config = dict(
    arch='perceiver',
    model='multi-label image tagger',
    dataset='photos of plants, animals and fungi (iNaturalist)',
    train_examples=77898,
    image_size=32,
    crop_scale_min=0.7,
    horizontal_flip=False,
    rotation_deg=10,
    color_jitter=0.1,
    norm='layernorm',
    norm_position='res_post',
    activation='gelu',
    mlp_ratio=4,
    head_dim=16,
    fused_qkv=False,
    bias='all',
    qk_norm=False,
    layer_scale_init=0.01,
    parallel_block=False,
    dropout=0.05,
    inner_norm=False,
    patch_size=[2, 2],
    layers=10,
    width=128,
    positions='sincos',
    latents=32,
    num_labels=75,
    init='trunc_normal_002',
    optimizer='soap',
    beta2=0.95,
    lr=0.0039,
    beta1=0.95,
    shampoo_beta=0.95,
    eps=1e-08,
    precondition_frequency=20,
    max_precond_dim=1024,
    one_sided=False,
    adamw_lr_other_params=0.0011,
    grad_clip=5.0,
    steps=24200,
    batch_size=128,
    epochs=39.8,
    lr_schedule='wsd_sqrt',
    decay_fraction=0.2,
    final_lr_fraction=0,
    warmup_steps=1210,
    weight_decay=0.01,
    adamw_weight_decay_other_params=0,
)
Rows from block 3, named by matrix and row number. Rows with one number belong to one neuron. Each number is 500 + 40 x the weight over its row's rms, rounded and kept within 0 to 999. All counts start at 0. Numbers have three digits each. After the name is the row's rms in percent of the matrix's.
# fc1: MLP up (model.blocks.3.mlp.fc1.weight, 512x128), inputs 64-127
# fc2: MLP down (model.blocks.3.mlp.fc2.weight, 128x512, transposed), outputs 64-127
fc1.291 089:502537559531539505456475480505476559482576555468431458517416529468395449544501458509473468478528529527501496493545565450568542473469534488521504504537544520549481528477445542488534456525507492
fc2.291 086:554485496525531530530562502472479510460496530504485465543453560479504421443445517490430502501459577509565458494448539514580516406532517483554513489495485506594474451556432500557430424456516415
fc1.292 088:560483574453556475411485527524462496493500468461487477571493464510554500509456526478536515463569473526523468553488497473476512507495544555528506482512511529533479519547510558437483428509501544
fc2.292 103:437604466513461518612459543519518483430453540570435537471527484513443548497540501527495510443529488528467493467464478559516524507462462507472435486482500510545487434570532518516464484535506541
fc1.293 107:467440494456537540466472435519524549556546504542530444446543478524459529512416564494486528484507512548469468516482499494566507426535485466548538497496432539523546467519482431470544493458479477
fc2.293 129:469431487550541535626453505449574525496502467523544530509477505473480448444442496491576396510454543558521491502482539506532479515485485543462490501427532519471521434588508492534467480454522597
fc1.294 102:465520518538467441498524475533482498488552476509652502536551553482526531562481511561522476508473516463444513461527450477517429445523454513466499416481469432537461498486472507500455466481485506
fc2.294 106:641476522537569452557489526525498554552472423531450499439479453470497501524564453524469527533467501473445464424601496548487435435460514460496467452484503478466538430523559471476540459552520538
fc1.295 119:494510480486496559499505526493458498440448515471525501480555482508471552508463582480502423505543549523497475486509540466552447550543547469524408470456530527490502499551411482503554447541472497
fc2.295 123:485414546518501483413460510428418527576517474557530491563547432481507425454493440486490568507450480489481525534531446511510570516503461549471443538477483477504558520473498465492491546479560503
fc1.296 127:455518526546524420552478455493449492495528510495478426501442494432552452468530408548468541537489495499537481457471477512602503497417493498488535499465469439430509501464442501481445530429526519
fc2.296 099:501462523500453498472488520533508522534526412504504548531447588461526490519496491463455461429425487500497535548459439461539533475533505544428480473522588473485497501493495473481462543513578568
fc1.297 108:536563506469474524524514481599508484435446544512422495533583505542562413478463548520506560631567536477480474505466507437507518547529512460517522479463524485484503442541491496512471448527537508
fc2.297 126:432509489514491533369458543478556518494494477483528532521572490389490523438516473463567538502561522446529507432479510521475485475498502508453525484505439543508512415480526522466542627492518431
fc1.298 081:582542468512492521488483458499550567505522443480484549563505569574487468465461514516460467600485471494491478450531502462524513564463442542493423545485478506557540558511535480467497459477567379
fc2.298 091:406534533436513495462483465439472510481445504479502467519558427488516510467527484452506515592488608576527554485449504478466533500527507518577490540486521503494551472498496532452596546548501445
fc1.299 114:490489502473512510621513541515555519494563431483551498468427489543511523466445514515453494431412549456476485514548477443498454572547520469527455527512517469510551448526515488440480498454513536
fc2.299 107:438533469507473538447498458465533476440541524563463471479494487452491517469465424519521469532478467513466539560400511452418533496478541459519528447517508491509527515524497554490522520549519502
fc1.300 091:504506550523482497542511494532466464544607470517507437538490472496467541454569506516571464449508583544452456488463531494561463510548480463558546485522546538493484491503463547522533524569536482
fc2.300 087:556489460514521514506483387555461480498477487505455479486512590477508490504375455434496550509487498469493457526458489486423518525488473552515464521520411500490493492488506499538488538526599453
fc1.301 090:534529466520538521385459482507510444521538502554501516522479497499536493525476525528552474442483473559490546519452413493502519518558410466449462439508504490511476517529502482460521549475391507
fc2.301 094:447532522555472512559485527557487559427469497583538467496523482461565553494493503513557423499472511505532553443501521474486466452479490462465511511397586470493495475558454513466520470482552533
fc1.302 081:473516497466432579565515557572441501510500502506509519482492461495598525461471475498516521533495515448530488478510528495516496547514543469527498563501478495521493454468501478503470468561475592
fc2.302 093:474494463455496567395541440513489520528493538545523542548506467496442567553443492480546496435497440505494450415475519484505560486496491537422557506454499500486516493405530506528451467457522464
fc1.303 089:431577456500507466520503474532471520505532527518484493484546425503498470454574487428449523462518487512509444492489465454451484498495494487481463422531476513493501539545507528456484560483556542
fc2.303 084:551550527461529526490497472475497473512492570481514426545502549539510542519509432590446456543564517559491525523488444533497547468511512515446548479416430546590491521504441455510515504517513482
fc1.304 085:483508478476523544480520432461511462527566518521495546559443490534433527427494470408459505486486492426482498470482480479521477430559478514513473491510571476462446528466428454546463516491440455
fc2.304 086:493506503464410530540553561412500437528470513533475476487484446553503450462538531513517535471546524513554554461522506444482496456517481604487410533538500546560487501565557484487537433517517509
fc1.305 091:529509500494471480455464419466549468441430414539500512482513546537495547455404523435544500495510424483530506502517473542456424469515525531490502515485507511466530490477493498449516543473542467
fc2.305 083:478470460481523530493497528460488459510449520528529527625457507545455436509525559477493493496475481519524534485384521513515472476559484528454512467456500476473572530524502457493497502518498553
fc1.306 110:457491476511500546498551503474541462485449460505449512475556535468457477544472491501515505533494455473498485577509534494414571545498481522523433519458492510416466571480453509483515569444592472
fc2.306 126:528461481478487437580440486445496512513488498505491495516449483549556485542437493519524462525506493507504411493479517510511488500499494528540512469522469480435585496607506500451555516475522555
fc1.307 099:474568552559540499542551515445434469537526473499494458562502489535493546443502538424574522528441559479526490502455437487447502499529508467540470549408528507507525440539464499457439565491477481
fc2.307 104:520526480499499487490502504586521445509493559507527480542518491515508514464499474471532558507511438466482447487484498557500436501482536467620478454526448512554456472511513512490482518459517545
fc1.308 091:514450593496586529492532491488515531467558575524498598463501465566579476463514579515541463526463455464479493532523505477489553512499473525561522483578478505616492537546542518513414515499509502
fc2.308 103:370509423467485556525512472498507470538391462510481606528466456513474498483459471493516435498513554518518508476573481501497499510518504496485450477483527503548502589500494466502425421514544470