config.toml
model = "multi-label image tagger"
dataset = "photos of plants, animals and fungi (iNaturalist)"
train_examples = 77898
image_size = 32
crop_scale_min = 0.7
horizontal_flip = false
rotation_deg = 10
color_jitter = 0.1
arch = "perceiver"
norm = "layernorm"
norm_position = "res_post"
hidden_act = "gelu"
mlp_ratio = 4
head_dim = 16
fused_qkv = false
bias = "all"
qk_norm = false
layer_scale_init = 0.01
parallel_block = false
dropout = 0.05
inner_norm = false
patch_size = [2, 2]
layers = 10
width = 128
positions = "sincos"
latents = 32
num_labels = 75
init = "trunc_normal_002"
optimizer = "soap"
beta2 = 0.95
learning_rate = 0.0039
beta1 = 0.95
shampoo_beta = 0.95
eps = 1e-08
precondition_frequency = 20
max_precond_dim = 1024
one_sided = false
adamw_lr_other_params = 0.0011
max_grad_norm = 5.0
max_steps = 24200
batch_size = 128
epochs = 39.8
lr_schedule = "wsd_sqrt"
decay_fraction = 0.2
final_lr_fraction = 0
warmup_steps = 1210
weight_decay = 0.01
adamw_weight_decay_other_params = 0
Rows from block 2 of a small multi-label image tagger, named by matrix and row number. Rows with one number belong to one neuron. Each number is 500 + 25 x the weight over its row's rms, rounded and kept within 0 to 999. All counts start at 0. Numbers have three digits each.
Before each neuron's rows are labels from the 100 images, of 14976, where the neuron reaches its highest value: "responds to" is what is common among them. Only what is clearly more common there than usual is listed. The data: photos of plants, animals and fungi (iNaturalist). In brackets: how many of the 100, against the usual share in percent.
# fc1: MLP up (model.blocks.2.mlp.fc1.weight, 512x128), inputs 64-127
# fc2: MLP down (model.blocks.2.mlp.fc2.weight, 128x512, transposed), outputs 64-127

responds to: phylum Arthropoda (67 vs 30.9); class Insecta (64 vs 29.2)
fc1.203:471475524458478515465483494505539509499509482453504516476478569524479503524508529531532510505485534512479491498501473502499489484509487470545531504475469486489491516533487491512464450515517494
fc2.203:481528492525486496449481471517530537508490510501468478499468463488529468502503523486494533542494507468505485531540520486500515489547528475533479544536477480467525481477495516481510499483480518

responds to: order Passeriformes (55 vs 24.9)
fc1.430:491490494466502496479529461485530497544474468526499493520497535508512561525492483492475510524514489573534582478526504504474467543496473479462498504436464506552483482472492488502486476492548517
fc2.430:497512542487570504493457532469503477521460484510509528524498483464450450526467499477505482500465477487484506494507491478496506522502503513490480521509517472539482501470520503490517488516531475

responds to: phylum Tracheophyta (31 vs 7.3); kingdom Plantae (31 vs 7.3); class Magnoliopsida (29 vs 5.6)
fc1.282:502536516447502561490498491533493507456500484475468489519480491554469505496465489505495491537499473493495528491470503533552519469519487516504514522485522496507506544522483470559485463516572521
fc2.282:522518550524555509499537564519512458528451512501504481488467515500480499491477474571526513450515467545494507483533473466508504495485538518524524496484442522523482491481486476500481500471510500

responds to: phylum Arthropoda (60 vs 30.9)
fc1.48:475466484515491521484464489498527496482469522483536504494458509447506474454520505517507473502455493555516479497488539471496449494497483506525552501545449477536467511450518489483490473493490502
fc2.48:506478476490533553471467474516527474508513527479457527511462550496506450501487486548510503491498499490513462492470499480487505485498512460486500509472528538490475451504545497483468504543509515

responds to: class Aves (93 vs 55); phylum Chordata (93 vs 60.8)
fc1.46:496475530483483471493544482534507521520488525501498477533519566499438474531481510476500475514521498472500495510503537475442509521490506551508487511521499459519490500463496516487481474499525477
fc2.46:496467550477470509525493500531506508492516508480517537523483490525483527476463553495504493507512508451462486496510532527510565495524476509494491518465512480500517478534509542535493487481530504

responds to: phylum Arthropoda (62 vs 30.9); class Insecta (60 vs 29.2)
fc1.4:479512481506554502507503486508523502461455520527475458466465489495514526479464490502508478510543511456515501524535469529483518554487503494517514500487490515494567466488531483489505473516512534
fc2.4:480477517522511516500542524539522515518523510539513486476483514584539491477524483485487506484520484545500518565523532511503478521484482518488523482483469515482469456530488493493513453498538526

responds to: phylum Arthropoda (66 vs 30.9); class Insecta (64 vs 29.2)
fc1.313:497475515491485492484489470547512462538514485480488472501503449527513525539537486480534514482500556481503464502521468475494526461465489456498515480463508477478527532498514488493524498487487522
fc2.313:460517538486491498528511474518537489450523491503470489531501488507465483515513539505513454507493479482488536540470496523506447463475502473471496518518527480539562476509487538496522479496525475

responds to: kingdom Plantae (36 vs 7.3); phylum Tracheophyta (36 vs 7.3); class Magnoliopsida (26 vs 5.6)
fc1.472:491490511511493494507522474509486468465547494484560527465458465505468495500512523479504473548487464520518490504494489528505514518541479489486472474455516520471506444523511526522517519480468505
fc2.472:443546527498483516516489513521490542532521488481474538500502477450449485458477523530535496516513442501471495527538513467518467510494493553499500501485506489450514491488508485495465526474493517

responds to: order Charadriiformes (26 vs 7.6)
fc1.320:496498532502505522495452527559458491490516477453463533461482509495482520497469493522511510498485487519484514506488499539517527452492542447454455486530474479515514470492530508480449482493479519
fc2.320:457493474435505504462543512536537458491484471498499534509512496510518524540480520518546533498519508503514524534490512566518508477508507524512484491499503507483505484484524475521521538446478476

responds to: phylum Tracheophyta (32 vs 7.3); kingdom Plantae (32 vs 7.3)
fc1.209:531511514526523512453501486496513492505489488497514467469498471539516479495446472469463527489547489505495493515492503536479501520498499482491473470472501515510515476506482493508487483551500518
fc2.209:533485490473511499512523481517457499507487539523480507503519499507517518494522477513490473515497479486534538513490556494453532530465476514527443525527529502481458490524513486509474463527464490

responds to: class Insecta (60 vs 29.2); phylum Arthropoda (60 vs 30.9)
fc1.337:479538490464514465538489455509497536499550512488443478485532512536515553464534511457518461506479522482502505530516509511493508485528490495504518505479496503470452472487465518498516452485453493
fc2.337:491473514469469490519497476506495538524514447500504535476483474512476527494497487503492523564523497505500475529523476492468514481474528528514493465492526485475504499485509474502515524491534514

responds to: phylum Tracheophyta (34 vs 7.3); kingdom Plantae (34 vs 7.3); class Magnoliopsida (33 vs 5.6)
fc1.297:481541521463477511484495479485499481499467488486497537463484523535496485512528510493476527491474540486498521473492534524467568463503429463482480498485540519489456522511509508489475447479535487
fc2.297:501496464534465502428483526494469515500509479505483491489453502476516533481495488453482460524512530518490514513519494503438526490497505534535497513476496501481513539514510474536517475483505518

responds to: order Lepidoptera (39 vs 13.7)
fc1.461:478462515457511497528515525461525520468541490479472465488516479523506515470440523484504504541500507514502489518496445513476513509513513450560494504469510513475522526517530531528486519531487485
fc2.461:452503506494482504511514513475505458456492431528515482488504493510499526496533491526522490505476503553479515497506506478478507446493489467500563470488469500482502508443510492509515496505531529

responds to: order Accipitriformes (27 vs 3.9)
fc1.52:485540498502518522486519522527519509489530521535497467549498452489532515513467533518454484549503512480495497480484518525508528479469490519530529517510502502500483525467525476494507519556531492
fc2.52:458493516471484488510482454466489542509467492560482490464518488499507509561491487516485495485529503543480489509521477473520508496461495515469470485501484524479465510523498500531453528531506526

responds to: order Lepidoptera (46 vs 13.7)
fc1.475:536508475486493464479480492480496498497532519511549499468478484513501509563555474501503494532444497503475509512514500490494503507531501490484499475468463540462477507473508501508475474534489521
fc2.475:477539456494471521520524493477490555472505470480464486509510562521479513525524496499498477514479444434477488516485526509499515534489537504478535518490437509510488526520492500488480485471482496

responds to: kingdom Plantae (31 vs 7.3); phylum Tracheophyta (31 vs 7.3); class Magnoliopsida (26 vs 5.6)
fc1.226:514482487526485491513496514499481512479528478479519493481475530466510478472459473471518460495528535446528525512508517504491467504450492489481504484448490480504479538512491517500489496480533539
fc2.226:502499476515524470496498496510488519547441514478490512522489510527506503503564472539482517497506516491506449518490500485502476489537482489484508557467494506516488519459533480457484519459483503

responds to: phylum Arthropoda (77 vs 30.9); class Insecta (76 vs 29.2); order Lepidoptera (46 vs 13.7)
fc1.206:491499445515514534523490506489529520530509520503520489548493517549508484492526549498467494507476497502493559538498503516513472508517506442460470523480499502497498500532523498527495494525516472
fc2.206:467538489508532487509513482502527490469499510519545499466517514515495475493483484482567506499510515490458503507499513500514514497505515472535500475512485504503489525541489474474534560496524511

responds to: class Aves (84 vs 55)
fc1.360:503499520507499475492533517491508476467482460500499506475517514495559491532511485508529497477485532536490481503496504532491519480517509522539480509546508533566520499461498495491473476512494517
fc2.360:459513477499506512485506512536512514538461534496512490495539536508474507504517481443428519517513493518527521508486512511491500500464485504534518532539521468506482490455497489444481505507538516

responds to: phylum Chordata (92 vs 60.8); class Aves (90 vs 55); order Passeriformes (56 vs 24.9)
fc1.418:493458487522555543501504477449536478498477501546472482483518514506519457580526502527512503510456475483503533500492482519513511545538497475481548510499514514516488504513483519479489493505464519
fc2.418:498521448498510498541481460558479478484494519542451488519488486535475464450552505483520523545465517499505543482493488477505525527499507480509500532437517504499497492496495464479480443510511500

responds to: order Passeriformes (58 vs 24.9)
fc1.44:502506549483500462536556524467515500556492551519484514551470464496473485473527515504485484511500521479490512466485514542553501511478513503500488473510494516525539474493486463509520536451482522
fc2.44:488482500500501528519476464524540521493493534437455486480499455485508506514494472491483480501517531498466462479479443477527500494516525512525529489508502508535538503524467515536493522474475505

responds to: phylum Arthropoda (75 vs 30.9); class Insecta (68 vs 29.2)
fc1.176:505498497465478496485495475483515517510509504499524452512475498492497513495523467500509470541506509470515515460482492483506539521458507495518498516491465512450463488487476430511495483553501472
fc2.176:516472508493493561461494476537479497504513515536458467493553498495513535512519529483506551510499503459519509536492503482491472482499529456462447498495506513475497506506468439526503513502562509

responds to: phylum Tracheophyta (26 vs 7.3); kingdom Plantae (26 vs 7.3)
fc1.91:517490520450503523535541499470482490471508508513471501512514475476511496506464515542526496541484498525484538517531534458478491473534501505463481504519495536495460515451479481523483497524510516
fc2.91:513510523498546499514469491536509519474503514459491527489467508496521514517527551536507516470467534473487516465508520520516478528475504494486512493473486483513481486520487443488489524534515494

responds to: phylum Tracheophyta (36 vs 7.3); kingdom Plantae (36 vs 7.3); class Magnoliopsida (34 vs 5.6)
fc1.85:544534516547516531458456490519536496508451494495487491468518523525532451488491494494459478519479529496471491490511495511503508481507491501450476492497490482505497551526499528543466528471508492
fc2.85:467481496496487488500526492497462461488543507507517506502495438552536530506490469487529540456480478516507480460491471474448540504505472489504478516516510524503538483499495527501474480530445481

responds to: kingdom Plantae (32 vs 7.3); phylum Tracheophyta (32 vs 7.3); class Magnoliopsida (28 vs 5.6)
fc1.326:481524528496485509475525468488429515447484500498480479485513485501493510489471473486492453528504499485488461418504484506487523500483507512517515516474501537522518497478483511473539522506469535
fc2.326:476469498541570465482485506471517521493540483512480463509473501509520490493479500519498519513479536491547547478493568505470496516476501516523480535560512516485474505520548496505501508479460521

responds to: class Insecta (82 vs 29.2); phylum Arthropoda (82 vs 30.9); order Lepidoptera (48 vs 13.7)
fc1.397:490513497510517531522519480504496524472489490544495505488473529489503478479467491461516482501481490546496504519539528550504499502489506518523509531497552481513495494519533474515518489510478487
fc2.397:457482488513488550529525475485498484512487489535537545467520526521534514501451477506521483528466468503500527531496502532515500505465514546536539471513490492515527514496506500487488518451490518

responds to: order Passeriformes (53 vs 24.9)
fc1.374:462489508519507523485477507489517483509477486492525480551502471571491510506460484461453535477500472479521522486489491520482467511528476498482524439509541503481514530508523507496501499499534513
fc2.374:483525505497499522482514534502502493494561539497504487550513488489506473500511527501473504482533514497502542501526519492507510462477508549518499511526487527537484503490510502474494486503430472

responds to: order Odonata (29 vs 3.9)
fc1.386:481515500478570468496479526490479518532503529478482503491532510520472469494498491505445478504514510508510512509498456471530489472484476513530507485472474502452526445513481475531520481490504518
fc2.386:466482493480482504504479453491475474479497536487511505497461510534492488513523491467485524499481459534491483475489474564524536492504501475489486480528501568497535482542500461524472530507520489

responds to: class Aves (87 vs 55); order Accipitriformes (29 vs 3.9)
fc1.87:462467490519484505469518563525468498518533477426474494503496467482512519465485488466503516526471478520478552523537497514485501479500516530511480484513506489520459500495497474478556489481467470
fc2.87:456518503516514492455496492460507508521528465516516537531466500493491460480501511469502515538505479465501484469513494488500503473521523525513528519459493515470469488512525527558489489509469516

responds to: kingdom Plantae (34 vs 7.3); phylum Tracheophyta (34 vs 7.3); class Magnoliopsida (26 vs 5.6)
fc1.483:480529497460451506520509485438532447496510518493504488459483495516513459466483477485478517516461509549513462470475503547467580510493487462538487523512520481503478507531512496479498528486516483
fc2.483:464463497496477507512532480547534507541490523425517543480506491458491487517522530505528499494504501521519518534508527492510480520516486531516537525467575474504515509523513473503504506517464495

responds to: kingdom Plantae (39 vs 7.3); phylum Tracheophyta (39 vs 7.3); class Magnoliopsida (28 vs 5.6)
fc1.57:507478542469507472530477499488514486490521533514461526429489476503478488508512499491512465504491512508540480461514507495530486529496468481504501490493521516491492576525465519509481527543464529
fc2.57:502541499501524484529525468511542523479447488502497515501493513516541509490479504491501499441530522546488466508425467502512540476486459473515491500505522513486473454499496511528512513507470528

responds to: phylum Arthropoda (74 vs 30.9); class Insecta (72 vs 29.2); order Coleoptera (27 vs 3.2)
fc1.59:490532492473495498513524443470496525507525517493470515493515519567496468477481459491521488516511509481487515502491502518515515477455515514503543464492507505472507436478508481538521469507501528
fc2.59:494514467495508473526511493512495578562468522540478492504473521494520504495508550502522475498500533527511508497473468552521500518498469514517508538536533504539485469506493517518515504505501499

responds to: phylum Chordata (96 vs 60.8); class Aves (88 vs 55)
fc1.232:480504486478500557489487471532502474501444526485476500550498482569476495478482462504481499489479512512500515511505508513535498510505518456520484537498512490518509467528504507493485522487484516
fc2.232:517497527540533523447493475504492469520502499485542515472510528497463493529505541511472484452537533478494462516498478487507493489501507474518500523529493519518490509441502491485516483512519533

responds to: kingdom Plantae (41 vs 7.3); phylum Tracheophyta (41 vs 7.3); class Magnoliopsida (33 vs 5.6)
fc1.210:519520511511475496453511473508476503481518496476499470466546502463486490460505482476487494506501489501512508460465500478491459510489531458502482490491496533497459523492483521462476493431437510
fc2.210:474547574468527515444503485499498459476485507493511469490483501459498524531518486466491509473509502483511509495453482493501549503510525480506518505509476479475477499516531499490502494471501489

responds to: class Aves (83 vs 55); order Passeriformes (63 vs 24.9)
fc1.356:490507473509488504457535489476507518465469515512506462505478457469500470527520516552519513531462510506529491515453498553456519512524514468528497468502521486538525450494455505494467507457509501
fc2.356:536486497537480503515502508464529547425523526465485516511491457508492489509470502441449496511508487498525538474486505523461528454482471545491525492560519460491504491501495506488502522490479534

responds to: phylum Tracheophyta (32 vs 7.3); kingdom Plantae (32 vs 7.3)
fc1.33:503546500519485483525475480518524536503527487478497485501544443462447488534486487465509536514461533483476530509498494455523460519516509530521496477478469488496473464469477493494513536497517527
fc2.33:499513456488519505515514515486480474518515531487527467507563506504521515493484510450460473471465512509513469466486504486544478498528488506475504538454466481481484528480494473520491523501451475

responds to: phylum Tracheophyta (31 vs 7.3); kingdom Plantae (31 vs 7.3)
fc1.237:502477474509525521465501512482492507512510551500506521532523512521495491492529477520516513518502536435532507478518496518516532491544483482499519475517507479514523508504493502503459524475510519
fc2.237:487494483484507519523522541485475552487508510469514501461530551544473514457493492539543499471489486503487479465515474515525504489489528491519513509520524517524520497495542517487480490507501537

responds to: class Aves (87 vs 55)
fc1.250:481478497471506480459473495463443494482542493490480501554497500500485484485494470538490496481515470488491503509507460490517486538531520532544499475483491462513482518521467518517535483499509474
fc2.250:506509465471572477491528535526450496469455516507520472507470498517496487502469535502507544512500479502511473527516489481530496518492505466478515491508477495483483515446564446490499519485482546

responds to: order Lepidoptera (32 vs 13.7)
fc1.323:486489444546498533521492520488469500537483518459520537470491507488493508477528503456470524528491496536516452515518502496495529488545491487493556470479523522523535514481456451525506500528494526
fc2.323:502482573507477456488488489494448458481497474521486497519496462495496492490433506522529523497481461506512505516471504491496527495489480517484468472531537519529556503501498470513505548544521462

responds to: order Accipitriformes (25 vs 3.9)
fc1.319:476512478547526477526600543511485552469478483450499513482502532538511462484542490459503451494481502512527494497491503509520505479528470481519523462519523491493524519522501465542520508499466515
fc2.319:510476519494465543461444521480516452496513469497495486494521554493509493490480497454508534529460520482508499483496521557536550456517505537513492511497508509522476498481516488522511494477511478

responds to: phylum Tracheophyta (25 vs 7.3); kingdom Plantae (25 vs 7.3)
fc1.11:489451501514486538509494510492446488529488540471524549500501470539539495496483506520435502462445493505480490500493517496506510526519470495521471484512531529552523478455469545454508507541550539
fc2.11:532484476506467450518531491523498478510484497519460568531489455500525484517503494458527526501506477466509480492487477491513497521474476474478498492496532453484495477544511472526494506445533535

responds to: phylum Arthropoda (77 vs 30.9); class Insecta (76 vs 29.2)
fc1.405:549461460473502539514504483481484498469461477472470482515503428484468509514518507528491500512499536466470533485521513508435486508488501497530490480497521517446551504531507491463491498504492465
fc2.405:527488557485557493475505488466515458502464529486535536509526476482508480484463524462553459501458499485486533524483509519506497520526527528511527479492464526476488455482462514464518522506506523

responds to: class Aves (84 vs 55)
fc1.258:528556506491528498510512475524545512501500469484520525497514503488461510519529472452500464471446505505498475468497513530552498517464508512473509515450449503510506486459491503512474517460528505
fc2.258:479502499510539480497522468532466501509429521469467501514539495510457488496464492514509487506500464513515510504495495460502547533500526510521493486504480520507531482502486468484526511521492481

responds to: order Odonata (25 vs 3.9); phylum Tracheophyta (25 vs 7.3); kingdom Plantae (25 vs 7.3)
fc1.392:495504515491514451516495508501492478496540495482521544466459478465488460487490535554467473505448532496481489498481505487502510453503483482515471468527514467531506534489517500524467535523482532
fc2.392:508476513498542450494513491490516465525463541505481508509495529491533536475509459528515473470501544515494508511532517514505515502520507476486492526487511504467491459510512501448492524508529527

responds to: order Charadriiformes (25 vs 7.6)
fc1.311:462490505470522477503535519512479478462516522473514498493505519496478550509505520564526482502516486525463528492530516497517496467505478505508500506525488491467474492476502512490487512503557486
fc2.311:487484495487463494547488515554490500483499492507463519558485527514558469512504513468487525492490481476447475506523536517512446488462470504490511490442482475475520452508489491466472535532504484

responds to: phylum Arthropoda (68 vs 30.9); class Insecta (64 vs 29.2)
fc1.90:512508474521529492512478517530427525499514528514528502473531453493522475519493504530505447498518520445520444524499507476494463499522516447495501508519492497476497550485513488482460498511504462
fc2.90:492522522475548515519530511518526488509528529522518497486524525493509515485483500515526516499464557508465516479474513524475519486470519503469493525505482521495521529490506480461455495445522508

responds to: order Lepidoptera (39 vs 13.7)
fc1.378:520523452477514552485533508497492545498513492508491498472540531549501512505502506467476487430499469516491481524507488493499499539516506516501500463502523495518488498520504491505436451543480500
fc2.378:501491518471520510444505549489479521527532511526525566487490506472478497514521450469560514483485501470517524531489530492461541505498504485509506489497510520508496504486533470481498535512547526

responds to: order Passeriformes (53 vs 24.9)
fc1.449:522509527510518504420499478491505479508539535516459516515502514529520490496462474488483484515510500473515461575507527445542484508551491470477505504507487467522478515516501514567502508488497478
fc2.449:498555502528472459471528516503507515527456500480505519523502470491496518504481483551506486458500526501508523469513522481480496534499491493499489521527514487529491491492472488477498514539482466

responds to: kingdom Plantae (35 vs 7.3); phylum Tracheophyta (35 vs 7.3); class Magnoliopsida (26 vs 5.6)
fc1.222:516476509463516495538514500459488487476520485488486503479471494498502491486523513509520521485487520428522473546514483488529499484506503490469505507411486531461509481519495457511518491505512475
fc2.222:530520480536488454481522511488558484506461515482459446532476530505498494501477539521474498490466515485539499482483512523475521491512521483502534542490458499501489487504494500496518489504478438

responds to: class Insecta (68 vs 29.2); phylum Arthropoda (68 vs 30.9)
fc1.263:473479485483478501456497488516501496484529497485513493496514508546519515462481492545500480489521470504530508514498499442521470480492456495492502482487514484505477534506506478464492446518477505
fc2.263:559492519507493545513480503535484519491461513512478522511478517504501482494486497447461469536496506502524453506501528543551479454472470505485509464494532464546510503483462508456466504471504517

responds to: phylum Tracheophyta (27 vs 7.3); kingdom Plantae (27 vs 7.3)
fc1.339:497519536511504503525516538504499532483542474498495507469507512486457527476509506515539532481504517443517508493525456543490504496516509450515520512501537523516500519559488509492469504517537504
fc2.339:497517478526496515503441505488538544565505519495492429494512487479546530493468456492524515493474488525489507520503543499545487498496497471502498521545500506485464482510523482488505488485510472

responds to: order Lepidoptera (37 vs 13.7)
fc1.193:481527531505486501475491481539538508492507497519477498533458459501495506531489468502505511550502482550496515492456515532495520489518497481525495432551442468522478503506523503546483506510507492
fc2.193:514526536500439525482554487533575511473527525473474543539512518500514524460432508471497536507489453475483517508505505484512500489484530526503477514532473559480493481505504473501476507519478500

responds to: phylum Chordata (93 vs 60.8); class Aves (92 vs 55); order Anseriformes (35 vs 5.5); family: Anatidae (35 vs 5.5)
fc1.411:530516484495513481521544495463490453459515518492559500481488492509464466510510467511526491510506476482498495498534516539469492499476447459497518532536448444479473529534524521471487496530464489
fc2.411:505516510513455495479461501556506481567494522493517518500494453438499481485518505496496469480538481484481487511518495531491506502511491512566558493511455514499493508474473517506523531490508502

responds to: phylum Arthropoda (69 vs 30.9); class Insecta (66 vs 29.2)
fc1.53:543486480502533520515477533523491530514495483467543486499475455525474466497493484463487475507523476483519511562531512519529472462477523488529546491475456480500556514491539489487484525570488474
fc2.53:423520489480486508501507509486512477484481465520545509478462482481481521483509488487539492520462511487530553535539543534498518469458476498513506497520536530463477446512474479501502522491484496

responds to: phylum Arthropoda (78 vs 30.9); class Insecta (76 vs 29.2)
fc1.58:532482469489525504515544498511532498523527552509507558535496490492467500541504493519487493558513554511490532474509504505476532472503533457471515477484491499486494541455550493427500520498528494
fc2.58:541514520484520505505466451515549518496497482518536502515551527485527475493498480484493526516539480475504502500505482493513485555491493532478491479487470498501527478498480500434436507448524484

responds to: class Aves (89 vs 55)
fc1.172:496518468495481537500525461506500482490519522509541477514524498568490478513495491490515495527498497495491504492501488481501511516516494507523489515503496481553502492526457534486536438550537514
fc2.172:508524520446447488510490487558515508486506513524447510507486531447525510478496483477463502541502506495541496476488530492516556522485493503475471489508463557507484529495519514506469500501476497

responds to: kingdom Plantae (30 vs 7.3); phylum Tracheophyta (30 vs 7.3); class Magnoliopsida (25 vs 5.6)
fc1.152:491527490447494543508490497542494508531483510523512481531512500518486519485483480519459486531522541471456499484510494540496526506494470480512472518490508515503497517504500491552492496504502528
fc2.152:498511520477521514485449477491483519481492505500540472479505491503459532523488486474506484496463554498475533500487482500467486494506513551474481513517518546528520528491494515532492464479489482

responds to: class Aves (89 vs 55); order Passeriformes (52 vs 24.9)
fc1.474:530491534440512523511512451534501487532489465506509554507476459526483541521495489513508508512501519532511443491501499536516464516545488481501481476505522488513471488568478491487473501534541481
fc2.474:470503512522517489493540580489542478511535513472521495510546504473493483501489499501523510501491493470484490492535578454490481473503535527503505484508531526480485519504510444473510562465497493

responds to: kingdom Plantae (36 vs 7.3); phylum Tracheophyta (36 vs 7.3); class Magnoliopsida (31 vs 5.6)
fc1.410:502499533509509545481514501486508479507531470532511535501521487502536460439527501473509494523505543502523477469532515506498477471483455519478506519509545497469518502510523495476508472495491499
fc2.410:522501441497494489510506491527522495497524535516507441498501494511462511516492520521478507456459505505521536475530537499485529518506517470511514510516456493517474476482489482514557493542520514

responds to: class Aves (86 vs 55)
fc1.126:510532505513503482495534465503548497518476459487479515488464521491533523479532526506503523501502496524446559538525492456482474491546483501531485473493493483518477479475502498514497507476497499
fc2.126:520509499512520497507528512497450520497481448496466503457498487580524496480468511454445509528480494476508483468498482438526491500503537453487511490536490522509498528516508464503489487518479528

responds to: phylum Chordata (94 vs 60.8); class Aves (87 vs 55)
fc1.294:481434498498484497548539492502515491473523478482512502528547512529518484522476488516516538538498496511483516501529475498532432533487485482464500517499547486519462508484452521500472525504495497
fc2.294:508527540543509496456475552457509513571515527506506511539521532495507527519491529534515490455486444498503519468477512513477532484480509490523535490462483492506498474507520441512458487508498512

responds to: phylum Arthropoda (61 vs 30.9); order Lepidoptera (31 vs 13.7)
fc1.231:458543487497473530496484511489525521499512477550504486498496526521474506522431514516512510485518527510511529505494503531481443492545517458506509523521518509505487527523531522464485506506504520
fc2.231:518492465535548513460494478458486476531472460511471512429473513481512497526502504486475509498513490479505510519506485496488518537524513478531514530468511476491521473511516526494524493510493467